Weights of a small CTC audio transcriber.
Model: 8.07M parameters, waveform 16khz input, arch gmlp, norm layernorm, layers 12, width 320.
Data: trained on short read English sentences (LibriTTS-R), 26041 training examples, 43.1 epochs.
Rows from block 9, named by matrix and row number. Rows with one number belong to one neuron. Each number is 500 + 50 x the weight over its row's rms, rounded and kept within 0 to 999. All counts start at 0. Numbers have three digits each. After the name is the row's rms in percent of the matrix's.
# u: gMLP up (value half) (model.blocks.9.mixer.u.weight, 640x320), inputs 107-213
# v: gMLP up (gate half) (model.blocks.9.mixer.v.weight, 640x320), inputs 107-213
# out: gMLP down (model.blocks.9.mixer.out.weight, 320x640, transposed), outputs 107-213
u.160 102:463542402417483428490466488494562530517464390521500488532439493507495512553437401539596462489518474509403438438545534550490436545487528483475590478508508474515531577526521534472445476507458557457595523513535430494552551485559468546571603586438570596493528527532479541518503591560539502473438460487501529554467436446502525
v.160 093:451434502498450429429481533387491500566479542490483551479466544554486503474494521442467566444528517447545407499509457533567574463555634442400485576515494432415451578484597486396526533488548454488482486521605457480534396457543516555453518529439494460555489381430515445591499447526506475495535561551446505523544491486572497
out.160 098:573432472604471565497513410519541536508521432412490424464640467447528515574480425459544522420590476627503527516488504511499501469522577577505485419539422459502510546470458623496386453495419495472528475513535637536493574477535520473513513476474505526425459451474459477471497454471530467444526432540442575482522460507489500
u.161 076:568550439568545455561496507465483565467477539465642495503500516568394475558513559441501550481370544520524516578570499483474474524552493571497511564548503453536525582558492495570540489528505450463524500535436469402541441454467474497468507569585434559450516542495493531465511384449514415513466372516624507477473485461582534
v.161 072:449570503431565583477413405475432564470506491507508521540517560548470489531592439451506508536472521437469532482368543379474543579490512493430533520393463508509545390491518507489531571533435543488561537474440532547497489489501503454533475485498432514502556431557433485449586433459568427507498427449551522508526414521402433
out.161 078:473497580544540551524543457519520562528495550506468493590569454416455497527543504439444454463520480601474514414505474506509459515509498478464483497525405498467483491472569535421468419678468496442539550503478513537561601440405570530570413486499449523553559432515437512408455561431535580554416596515467540465558530469469515
u.162 109:428422550395466449560438509455511448512579517528528526590431490535458512511561485454493469495544502591517522495447498474552552469546515509463426511482437493479561533461513503492538576425510453418464491506517502507433523597522507556501492605533458478460517502509562468494507590506554390489446533514521487497499511475461488
v.162 100:507453452528459549472499531555427410533517492545494573523455470470564527414493423500496427452476558462596435474555557448414523514466466492466568548513518511422510543422515548440607548430484589480460488459487485467465509503422570529443467421546483500486449504515497577486514478466439499444417475394491519481535548516483427
out.162 103:511449535540494516491482550399449532527508461514508587621476493518492496538554491506480461447497519510540525478399476434486451502514526421513475478414456565529502432476597455517445420546474459521498508552491454491557368548477516454592500547523473481518530448508494485515494512511521471520479514588489440491566443450530518
u.163 020:541471429474466599490474527506414508491509474425410524477423537482535444469530510516501530470460513462525531552449472439520498533421530546453482549499503452513498525553491589583478454566529533454486510472543457502546593445615557558519454572459572445419397513472479576490568478489457579525524497484513468375458502491422510
v.163 020:533489553490452522520544543458437573458553510538539492557473589584539527445538482509525588431580612554528548434512497565443490543420532492447485594500553421482455473466424626500527480457487512530611451483526529432499475487548561508453516491448474540535583475490561551473481417523570474484553486462517453493489536582506489
out.163 021:448528439516482461468547494467563532489458557577530483537495544454490554486440564454423538539468518440469486520501563484485575488509511504509647492554455414424492428521472540507581482504484551453521525487494444505554518480509431436563521530497552467499566523587543516466500487489559440542479476476430600528513520521459488
u.164 110:556537396408470439492504483522522432571601487480489470447479533484429534484631505536541426423397372524432501482518513512514404480550508517530507533473483426512550478398517429466633454461470507494489493489532532508434420508551531515540536517543527478430455441560476550516456509534481460492503520534556385507524495530463419
v.164 107:437560486487357486560537524496416469510484442543487475481471475505468473541506534536425524410494577428474558475516598533542502467551501535432504488527457433483487464573532460542535437470487475479430420475484521527549432501512538457565434516516551451489468435432535536426522421457551390468571467486459469539568526552468515
out.164 107:576491492540486545486517597538565476584528459527580518455477442512590511400549480559466571547476507492462507587495448494441530476409467570526456446477567507482507456514458543461512558519420539511446529505518493370480499562508509478447436504532495507553478441536476561484455356484413484583508473529438455427481437524507543
u.165 091:520636408591501536494472560514512465410500420486491519509483438575467537508517482528471422486419513525546446552432370540451490543476485604520523553495491465428557494522522546540509480534440482466471511518478482487454567545518459503530556502564513451577451580532476493491535457420558511419555446481459485552569395438395471
v.165 090:503585429411485508383490525559464539451468519510434449516505470519494440522464507433571611565500571457527620472545515547574456525462612493564494497533484431503476460538504512531519530520531431468505519537466510477474482489469511546500503506561390504490469489549459597536557528548433522386480478518618423441484463538478528
out.165 096:493554535407452538485438553510405427470475477534541566504416467398496482512571425485500481424468565425481497483499459540502564545530524521609499489392520535457529540546578482553492473441500507450481645540549432533473479513560519605534510486383497539480477426453526461510423471414543455450437510471439492443517516494479576
u.166 099:402546424491462542516506467423473467613546551518558497477447456459617462514546478495479520510457544447488515536520517531553501487451409511459445442591547491558474489573530497451417550480558492517535466473569484619475521518525476436568536644538542446499412490577438543519572536538462557502552497476547580442485484493504493
v.166 095:419498528506564592481497474549569576512529580495467482528511473540526461449517486424521432459580482451512528507532462564499541467395555503515592461511507472528514501475547574522411486526472522482549508354463464475570563478457538445492424522483523555482527418470457515490423452495495538496492466479547470569442436543542458
out.166 098:572432527423460414612471516495432526489472583455490454508534515500447521612427510470558520490462536471482533648429433440561509524543457502507431457462444489466622490469482595510528457507457476499529565417542543542580536447485408523591571430435441537495567482488476504485598529541536513520564519533503469566502547536461650
u.167 104:528434508482492501463489441544501491460461526514495568488531465486508420520582632528486482511582562454500487534535469442473603403413474529549565464458490534561496480513507497438520446546543536512511540544427490526539474463399452506490548533536475495551506459609437477470549520457467466516485479431468524583522564406468495
v.167 104:520470407487492529520504461410544526471436496457539506497456595497413516482582509456591534438523596468544461521458508479476421504555514441453526499408518487569523570476500492513432485538429473524424484540545521490543459547391533439494446536435505498515478658564460538484503583489546509407569515451481499429417517415465623
out.167 101:431519436490452455455456412415503465455515487537525546518535484443485442472576566519517458515497428537418517545544497428588587515461446498487571527542457500456526425503461506465521541495464567492539512477500424520543455558517500413442506577532520464580524485407541540468524489513552379566494527573492515547496522463450457
u.168 106:535499436519575566534443510515420533517522400551624441487572535588545469481494535507494427531506489537468485476520488641516509469527515431404557593526499533484584384517381396512533458447496434471430511458428520463531530415456482511472532474475532528556541562455551565481459540492454462513527486523537392495471473438514513
v.168 107:563476555416513483496485539555497549491529408500437497433517454472501557377435443438508488663457502466534405550507501506598504440456479459499518518422522496558470529463441578513554533512463464466563479436520538575527476506539424476510500465508454451605489463563461492496615605453469521527548534454540506447491479461479507
out.168 103:443528478369575469495474405481542409558470525553536445546500502459510425545577536561550499514479501498494483602436550476547480476499525510579459529459487470459657569493475539554573468499532511459510460553504393523520561484518414407487470495499471483480474492430581536541539534566494577560435501539445464468440476438500433
u.169 094:525499458493539351518495508539452587473549533517462414531457448553426540494469417500514339541556513534445413562532549467520450503449412533419580463494431468538429494512462472511468489527526490520498520566532561537566530517552425427584515545578498420443546402526482520547542527565545463545598578528554605428583484440420451
v.169 091:526544579381579465520468449551479531504552457498460433422568523546498428397585458512488498447478566505463630558518508462405509540412498433491480398474459472500491417516493462529465500572590463487528433503498387498496574492518551549452342540499536535487524449539416507503477496430565480514496475532522450520625508525443515
out.169 095:505449468499492441543391415448544399451478548438513498483443520557444418515479459461490464460531579461455505546522549519549460523567465500564571546473508499515563484469448564497476362527506487518544478405527523479403418535570433506503520436460405435572528542420566540570406527516600586561461439487450519512480463501531499
u.170 108:539489432535579570514434405451525497495465473526520509481570416499511452453502522457424478485487492531484536505459502571554578557538418473577500495472550496487523468473471540476573505569505604586471561506487446528462523523516452425556518376430515454480572490505466455532458520424477498515518566431462551485539545532549520
v.170 108:458475470415598434429407520476455487511437469535569467476521502452538470519471525506504475548539443511495495605477590477381494436469423649574518435523464558524505629452529542484433400495544525460471518516344500527515501561483588531445453465429529557631455501493569497526474515539507461518501439400540521481501558536545417
out.170 111:477421485494534525548521488494537479512578566480530461522499581522524579582518473483484519483485478473573501481516469549514517541480490553482497484458445541571491528442586372575515510451517496552547613476479508489454537516474457515384555485435448449477466467507475562584474421503522451479492521492540546582473636551516517
u.171 095:441467457402530522476532419468503589459567467518445565595539503459482429513478491463468418428515458537473477520494494512432594482568558545485474594502517444470610417547509572458447426556425401466557483512350512522509545552483526433542464471517527488506420466493564528491499518514396458542600482484547512493494497481508550
v.171 088:476462506477552553567455528449543451587557542493525478418431500501396478558521480438465457535546518466504519518483468508567453447478482474560476444526480520538560464473426427450548566600348465521421505506600431612538450537443419453439532447482541451435438415441542533566499568574613440533509410355550494497517515536487545
out.171 090:372475514536495566473604515469559474493517516504497566545535496482571453475527490380510450610528535406382565529483542440590530487456538541361508509539524496550452441487404494467552519513522488499478486509443574518503509395439459524577463444443477510519566460511525461470427504561470489533506541524500509463537513525573558
u.172 120:522554464415503505507497574459548468457496496645530487501495493545459499607531551468546539501403535467539527436527532508446404529599472576432497530532436538465486478553467541443577562474374496536542515529469520530495469508507446533549494500545472439448491535444504522433602459449486469443488587509426561484465408509480435
v.172 120:504478467546420552525494504529517481462535458563548480528496577469438585522550504464531397475457451525517532527501525551625478548549515556445450511498481613484491554490447450542408546447525399435524515502534584437582517558508544500398467523489501571495497529446534506419468516522463500474475517492424492544437454500479472
out.172 114:525488595573541470556534513432543528613381547546647492614439447548507504469465532497562514510503540530446487502440563472449388500402515511551475473445489534631518607421577517473530593428480492425543534473463529494461461496472477463527575492528628557518443475487476381478543505542617572499536486520449494418495507484504453
u.173 104:550448556514549459514488537562545492522419524430464446480508578481469498389558522565459540524432521480467439488528501536524532456371563485469475481463564499530545506499445527492493521502547480517496553484417549504567454504481499551484469533451514464569520496473499412507456455381492467509428542559499486567536352558510506
v.173 109:542518535473415496445477565465541495548426453447415514516460594483419484476530445451462485425591457577469374504547540491567483480552523573494545519547470490493535472501485473520492524581525480488637572567581604535492539509461483493521405467485446531447555528550566481504493433498585522520486512447483428469499550511570505
out.173 100:467466517522557460525551464455493515473484555540508370576574563476493464473525536543446552483461472401467469547533463531534520500474473490527552462476479368518510539480447564532494466467569602473552460552506509428493528563464437418575479510493408511462451469636473563585497503446565531505537494522502512503488533466559476
u.174 108:433560507605616507537506446421425494478457591560469524471444540472548429411487501512550542558464548460504515447485546514536502456512406511533464512518501479489427489572448502513465555465587488492418618532478508501505488451452481455470485489444493543467557507511489508456514444492503521470474452595501434471589443470505516
v.174 108:463469452531450478554480512543463586542539397564396503477573553504409541508515446495401502521505509548562464489539467541549520564451468419466546496559469406510454523476524519555415505480487418372513477585447576533450409490396459527539407427499537453470493544486535551489478480457628502530510510414495532473435518481576472
out.174 108:513498513432647470484510579519411572475452455517549439525433472496390441444578485455478580532421532461469391516500431503409511498544514452451443503529535445406527448509521489440560574483537570431510532523599569455523537476500441457512560477456531477463479454537464532469484496498429395431548478518509509523521523462553536
u.175 101:461490547446509485514568471435464484523530454497397540530522471455574466465440393527503460469502583437477464525451527479427496541538492491488582544565525537473565425579500533481589513508447534540482549458439474453512581408531354472496427483524503642442516460559579515544490453490453554471620526533509546511550430420540459
v.175 097:530576531534499502619509594532490395541504568551481472511513499539452498532321565519570475488487552465527508558393469507474497465462599458528492567562484455461441464482533482414474516447497562431504479556423566384444506559566515513531535520551518513505568530534467588498566525576451548559491495483424462519517453550584435
out.175 105:507517492472535504448524571437577454506616456553424473585543517423471554497513408567481501540602591366464486498478503475442523512507607561551553492472542436521467473522499479521535471464544463561527488447455454452488505515556403518463507495535487451491486489423510435472440493474480613443518528459429476535550497455484507
u.176 102:540523558544434570600514543522476556523451390532518468496485479475426505673514576554487474476577433476558524526533416521467502542457497516515527406645433527553497461510522440499502500488504516440490558498572577489486543519565480467434468559459467470615485444469512498423508556458487547515564525535507468466439468466486470
v.176 106:483509550469514460603489532487455533485507519519460493469508430522530472458543502502545546475495374539494420393471461466461416475513494511659428531525571468530470520561592525466447445530537559440514533424466515476555502405528550477498514471484466583491515468564472504575495508560551506562489468571539453499454454523581503
out.176 099:414552539426501514473607518466477509425495516604517548497503512498529444424483510556537555541557482530446459482550505505505527520555526401434516469502502472516488485498479492535555497598545502671452533451513488475514481462477404475445539533463519474509478452592508430523583506485595446505539446568522443513593532466437461
u.177 096:418444535460565565570552565498553518468597570498454461489486590558468461516460500460485492452486485411522479519606520528540470459571455595539470455478560490470493452502486488567488552468480448452582534445460492470549504550524549483468441453498460563550505510413526521520551494425458486402390493520499471451538398540484496
v.177 102:590476530570533441441400492447604548522563448528467466448476507487595406458552630541452544469535538481529503492530471467550489557496446547505490513503555488567493432521490556515416513468487502479510579552456561547442422483508413542440457536441497525527497463574485456449460569509399531449559517456484587460557453489508452
out.177 096:478561482520529470501471488530440460593395495545490523406604399512581545472486540451511496511563482568547468468530541466557436578504626479535498498446541543537490459448543547528521502570414409518563526564458591520464569497489449502544465439520487421426508418601549603475531528484496500456506522497564543614425502480524472
u.178 048:439450456541508608507531605496483440509551453454434566458437515547592545494585574517592467625517468479515473500450453541503528523427521419494524512590475473437487499439591568513587509435497523494507471421448480572460465582475551475506508490566501494530523590508606460590501477459491492550528498449460509513494497471573538
v.178 044:471436453546495454536561428531395489440497521467563433528510552521495505515597507524403547645511542494561549524629494471569554511530535491447434526498448553518523528478406528515405503483490475396553377489470486372574555478501528572499513472447471517527557456495449540493487424555583611467556473548508485458470566480509480
out.178 051:439434484496504523473413529544464537428469466506538473498469472542511525522486546589520451405414429398555476552549461446483456480503549509487571476519409472531488547574550521597488490508539501447478567559492503451461491562567463559412489508572593441482642427551433518517487443519536542578443549474521564468570555506502447