Rows from block 7 of a small CTC audio transcriber, named by matrix and row number. Rows with one number belong to one neuron. Each number is 128 + 32 x the weight over its row's rms, rounded and kept within 0 to 255. All counts start at 0.
After each neuron's rows are labels from the 100 clips, of 14976, where the neuron reaches its largest size: "strongest on" is what is common among them; "loudest band" is the band of the loudest frequency at the time of the peak. Only what is clearly more common there than usual is listed. The data: short read English sentences (LibriTTS-R).
# u: gMLP up (value half) (model.blocks.7.mixer.u.weight, 640x320), inputs 160-319
# v: gMLP up (gate half) (model.blocks.7.mixer.v.weight, 640x320), inputs 160-319
# out: gMLP down (model.blocks.7.mixer.out.weight, 320x640, transposed), outputs 160-319

u.10 [133 124 156 111 113 158 157 142 109  97 104 137 160 150 198 113 182 140 144 156 119 135 131 102 132 148 103  93 164 108 130 135 148  98 182  81 143  87 187 142 128 112 136 153 145 134 140 150  83  73  97 151 181 107 113  68 129 154 137 128 126 141 135 140 167 200  72 108 160 137  74 124  83 138 172 109  91  79 143  67  54 177  91  91 116 185 106 132  75 143 146 130 186 137 145 107  96 149 182 105 125 117 188 122 101  73 120 144 165 191 147 165 108 141 131 130 160 163 103  62 105  84 148 122  83 153 129 111 175 180 138 143 129 144 139 117 169 113 139  81 108 102 141 121 176 117 156  97  98 139 156 139  63  96 110 116 155 143  86 139]
v.10 [123 140 126 152 154 134 226  93 142 137  82 175 122 125 128 115 130 132 100 156 169 149 126 146  52  72 133  97 150 131 207 117 160 134 160  74 174  62 184 117 158 130 109 117 103 138  59 165 129  83 133 119 156 109 164 167 140 156 190 157 115 151 144 101 116 133  93  80  89 141 155 193 126 128 165 129 173 125  76 122 115 108  89 135 166 120 172 132 192 137 170 128  93  84 110 120 100 121 112 178 124 110 137 136 133 153  93 176 152 152 127 147  98 238 172  85 174 160 116 136 122  84 160 145 130 140 144 132 132 102 171 150 106  93  98 162 102 161 127 122 130 102 115 115 150 145 115 103  42 142 169 201 144 145  97 134 106 138  62 162]
out.10 [182 134 149  84 132 132 104  90 130  79 163 124 114 221  72 179  57 128 133 128  90 140  98 105 109 120 147 138  99 126  66 118 124  49 199 135 141 102 123 171 179  98 136 105 150 163 116 141 107 101 133  95 136 125  37 159  96 172 138 124  96 200 153 199 135 103  44 107 135  97 163 107 116 124  99 196 159  92 123 108  84 123 114  78 127 109 132 176 103  97  61 148 172 146 127 142 187  82 167 161  98 139 131 177 121  85 129 115 163 116 114 130 132 115 134 119 145 162 156 137 105 141 146 179 152 151 196 100 161 152  95 115  62 124 115 122 124 143  81 138 216 153 147 179 134 150 109 110 129  37 117  81  60 110 124 177 155 131  92 141]
strongest on: the word "you"
loudest band: 250 to 500 Hz

u.51 [143 161 143 145 105 179 126  73 133 129 185  99 169 135 145  87 138 157 147 162  44 175 125 123  72 147 126 101 146 128  97 132 125  79 110 157 150 158 111  89  64 113  86 149  88 113 112  97  88  80 117 188 130 148  42 133 138 112 123 123 122 151 122 183  99  68 112 132 113 118 118 164 138 125  83 126 111 135 146 161 142  74 120 136 134 117 109 166 139  94 175 153 114 129 157 158  83  55 103 166 161 149 135 151 102  65  93 125 200 124 152 141 132 159 158  96 136 115 116 177 205 115 153 124  74 118 143 175 129 101  90  98 142 153 102 205 138 145 120 111 100 121 171 111 150 182 149 101  66 112 148 152 127 165 162 103  25 141 120 118]
v.51 [116 135 130 118 131 119 158 145 218 113 147 148 142 115 137  90 136 153 173  78 143 137 117 137 147 126  88 104 144 148 160 131 121 118 116 133 101  91 216 176 158 115 151 119 118 112 120 148 133 118 124 161 188 190 132 167 104 100 147 151  95 187 124 126 113 131 169 173 121 109  87 189 167 186  73 156  99  90 111 135  84 148 168 100 166 144 139 140 140  87 106  81  81 161 127 140 163 103 122 142  88 122 109  98  71 164  86 150 130  73 127  87 158 101 111  60 128 139 150 174 132 129 134  82 135 146 150 121 101 105 119 129  95 115 111 162 122 150 103 141 126 153 185 121  90 135  85 103 128 114 174 153 137 184 161 137 129 102  91 167]
out.51 [180 125 156 147 133 136 101 122 133 212 140 137  94 162  92 149  95  25 163  36  32 165 107 166 140 162 101  99 161 132  96 113 163 113 153  94 159 140 158 126 181  99  91 190 149 146 138  87 113 166 149 150  83 106  65 154 114 147 134 148 124 113 110  89 128 137 146 115 105 145 147 144 175 114 100  94 200  98 152 143 123 161 106 136 154 136 121 158 104 139  93 180 148 105 117 102 152 157 130 127 129 155 133 112 164 160 103 141  96 108 138 112 160 136 143 108 137  87 130 157  81 136 150 126 162 191 154 169  64  91 123  84 118 103 176 102 203 117 117 127 126 151 176  98 120 128  79 142  96 135 124 183 104  93 105 148  98  77 109 116]
strongest on: the word "you"; the word "do"; text has "what"; text has "did"
loudest band: 250 to 500 Hz

u.339 [159 118 133  93 138  44 157 142 173 157 144 108 118  91 139  90 101 142 147 122 110 125 102 150 122 179 151 130 163 143 137  75  97 142 107  82 137 173 109 131 110 113 167 145 183 113 123 132 120 151 114 124 176 129 131 161 124  80 149 178 159 123 153 127  87 181 157 152  78 184 127 132 146 173 148 158 109 123 183 138 112 136 146 112 111 113 140 116  91 170 145 145 172 118 142 174 175 155 146 138 156 133 158  62 149  87  74 158 103 130 147 134  81  92 100 149 152 131 135 131 183 104 140  99 130 207  44 100 154 186  71  83 142  98 107 122 128  74 132 121 137  98 131 131 147 111 136 143 189  90  72 116 105 119 130 131 106 208 135 116]
v.339 [111 137 154 193 136 150 154 144 198  70 146 149  82 140  85 117 151 122 140  69 147 130 135  92  80 164 140  83 135 125 111 117 120 168  87 108 125 153 143  92 133 123  94 128  84 161 211  94 135 105 132 114 141 110 157 109  67 135 105 206  95 113 160 164 150 176 116 123  56 167 166  81 116 120 129  89 126  86 175  95 190 157 146 104 158 131 102 133 127 136  39  98 209 182  78 164  99 122 178  91 108 171 132 117 138  75 125 112 142  95 103 194 107  95  97 144 145 115 104 137 129 118 145  94 121 146 130 165 174 121 158 147 145 151 106 134 156  79  70 107  99 179 100 101 111  69 112  98  60 126  85 132 123 103 124 112  88 115 153 122]
out.339 [ 75  93 138 147 153 115 150 131 141 106 106 149 151 109 180 150 138 130 182 146 135 166 178 149 153  75 113 153 171 136 128 173 120  87 163 158 110 196 130  84 110  58 115 124 111 132 125 101 125 142 148 151  55 115 100 228 145 104 106  90 104 142  84 160 144 155 123  76 148  71 155 167 199  85 110  54 148  88  90  95 154 126 168 138 134 115 170 119  98 152  90 144 137 143 122 150  58 140 129 136  88 173 133  93 117 139 149 127 107 144 173 138 144 151 113  92  71 101 113 110 147 128 147 169 105  96  83 112 154 132 135 129 131 116  95 182 119  86 100  78 160 142 150 100 191 135  84 146 171 160  96 182 177 158  97 129 101 195 177 121]
strongest on: the word "you"
loudest band: 4000 to 8000 Hz

u.409 [145  73  57 137 160 143 182 116 129 107 145 115  92 120 106 118 111 157 181 117  85 129  58 193 125 107 134  73 167  94 119  76 111 157 139 114 116 118 107 121 106  68  86  74  49 151 107 134 161 172 135 143 127 130 104 140 156 118 123 124 101 132 138 179 153 129 109  58 117 124 106 163 102 119 114 133 140  70 125 149  78 135 119 147 116  98  78  97  81 121 148 140 150  73 127 105 143 159 104 111  91  69  87  80  94  97  84 134 167 136 139 172 110 149 155 178 126  76  75 142 103 151 164  91  99 143 111 177 167 181 160  99  86 112 113  94  90  81 149 161 158 109 137 154 132  90 126 108 171 114 189 183  87 160 148 129 110  86  97 148]
v.409 [101  83 171 152 105  87 161 154 120 109 122 140 114 116 139  87  98 208 154 171 160 146  64 137  93 118  80 115 161 166  72  54 151  99 113 116 144 186 114 158 133 142 112 119 105 155 174 176 143  57 143 173 138 182 106 100  98 124  98 152 134 124 148 119 143 215  90 123  96 106  84 135 140 145 163  99 141 158 174  95 133 125 154  58 120 131  60 110 102 114 153 149 117  74 109 103 138 135 164 119 228 150 110 109 106  95 131  47 130 193 144 140  94  61 110 132  79 122  81 108 111 157 130  77 126 103 144 147 116 125 128 157  82 140 107 174 108 134 125  89 145 141 153 134  60 138 134 126 141 112 133  98  98  90 180 136 187  98 116 131]
out.409 [162 144 139 137 148 177 163  76 144 127 163 176  92 109 120 138 161 120 163 157 148 139  75 157 158 142 124 151 129 148 116 117 193 179 176  82 194 126 123 122 137 142 131 123 166 131  63  89  98 116  74  88 144 102 122 126 168 171 118 133 142 164 100 161 140 121  74  90  87  95 143 176  60 113 142  92 123  99 138 130 105  82 142  69 112 103 143 145 139 120 121  92  94 112 158 137 151 106  80  76 157 115 151 107 117 157 182 119 159 180  88 124 117  95  44 168  84 148 110 152 186 134 101 135  99 103 167 114 125  95 126 120 116 150 102  93 127 159 166 109 137 107 110  77 134 112  97  77 153 152  63 147 159 128 124  73  86 214 128 132]
strongest on: the word "you"
loudest band: 250 to 500 Hz

u.591 [203 106 137 113 122 158 165 154  85 108 162 102 120  35 161 135 176 164 149 174 116  94 132 111 119 143 109 178 109  98  90 105 114 143 126 134 154 120 127 133  95 144 151 136 131 117  79  80 165 110 121 122 163 153 112 143 154 133 140 133 113 105 172 150 183 139 139 131 123 147 102 117 158 125  66  98 198 155  82 111 145 130 139 110 109 144 103 143 105 136 119 151  89 131  60  91 134  66 156 147 109 169 147  67 104 179 127 124 151  74 147  77 121 141  93 132 101 152 111 123 139 154 141  84  96 167  58 120  97 137 143 138 192 142 155 154 101 165 125  74 177 146 114 134 136  85 110 150  46 145 146  61 177 188 102 124 122  84  87  78]
v.591 [ 77 106 137  94 138 138 128 174 136 104 119 159 123 154 123  70  70 180 128  92  87 113 143 101  87 133 138 124  84  90 173 122 113 118  76 126 143 162 158 122 157 164 181 142 166 117  96 129 127 139 101 122 166 135 110 120  74 158 141  73 135 126 167 136 124 141 156 129 145 142 128 145  98 187 136 114 139 145 187 143 116 181 162 116 106 128 141  97 111 173 130 131 137  97 160  80 121 129 126 115 113 148 164 139 138 154 161  96  82 112 139 110 145  94 139 200 123 166 156 101  98 163 140 183 123 153 140 165 115  74 127 137 109 131 164  74 119 113 106 149  80 170 192 111 189  61 142 122 136 120  76 120 167 103 139 123  53 140 144 178]
out.591 [ 97  95 123 175 139  81 118  94 162 177 168 182  52 168 109 132 119 172 144 128 135 107 138 110 125 228 127 207 113 100 150 118 131 153 191 121 155 108 147 179  59 121 160 110 109 134 111 141  94 120 152  72 105 125 128 121 108 189 125 100 155 101 132 171 103 129 134 105 109 128 124 115  85 103  92  83 190 150 134  90 129 137 117 173 140 104  98 144 125 116 140 135 133 119 164 149 164 128  62 127 112 146 145 136 133 118 150 143 123 150 107 164 113 105 139 141 105 150  87 113 144 160 165 194 131 140  70 126  80 177 139 106 177 110  76 119 107 160 140 107 127 139 185 101 159 190 157 156 159 171  88 139  64 109 112 148 169  95 123 146]
strongest on: the word "don't"; the word "i"
loudest band: 250 to 500 Hz

u.244 [173 195 123  99 105 130 183 102  98 137 176 199 139 111 115  96 155 134 150 180 101 112 109 102 134 191 160 111 124 174 148 139  94 132  91  86 154 154 176 119 141 100 110 165 172 127  94 153 121 147 172  87  68 140 131 154 119 183 196 144 154 184 102 116  70 121 147 104 142  68  80 154 133  94 118 107 148 173 107 175 111  75 103 114  37 185 180 102 161 132 143 134 154 142 108 112  91 105  80  93 147 157 114 142 128 150 115  72 112 146 126 136  69 114 151 134 113  96 130 153 157 124 145 100 140 137  98  89  72  98  87 123 142 148 125 115 100 124 166  96 160 174 122 131 114 161  84 186  72 123 119  77  55  65 142 137 115  86  93 152]
v.244 [ 86  78  91 125 122 145 150 117 173 170 129 143 146 116 171 123 127 103  86 129 136 178 117 117 132 175  89 146 112 116 140 154  95 138 188  90 104 100  89 128 143 118 133 136 116  95 168 105 132 154 107 108 140  92  73 182 140  92 146 128 151 162 100 142 112 149 128  99 172 162 119 134 121  82 160 149 157 133 129  74 163 119 149  68 148 110 103 128 184 150  94 118 128 126 112 171 127  96  89 115  82  94 128 131 120 163  96 136 189 108 149 101 216 115  61 126  87 192 109 149 155 145 118 129 136 169 129 153  68 159 112 104 145 164 142 118 132 140 177 164 134 101 151 172 120 109 148  99 163 189 155 116 158 112 156 201  94 119  91 151]
out.244 [133  67 187 135 146 100 116 130 147 125 113 153 135 143 114 151  90 109 171 106 163 108  92 160 115 148 152 129 147  96 175  78 123 122  89 135 139 115 122 124 125 153 137  64 107  77 176 170 101 183 162 152 124 124 171 116 188 118 143 161 120  77 119 160 186  80 140 161 108 141 144 132 155 161 148 133 162 164 108  88 127  84  97 133 101 113 160 198 169  94 103 147 159 201 140 138 122 145 122 141 141  81 116 105 140 140  94 123  76 128 108 126 137 117  59 103  65 188 137 146  10  70 110 112 142 189  90 167  44 178  64 139 102 123 159 123 152 116 159 155 112 126  93 131  89 128  99 134 141  95 132 173 108 156  45  92  65 122 120 112]
strongest on: the word "you"; the word "have"; text has "what"; the word "do"
loudest band: 250 to 500 Hz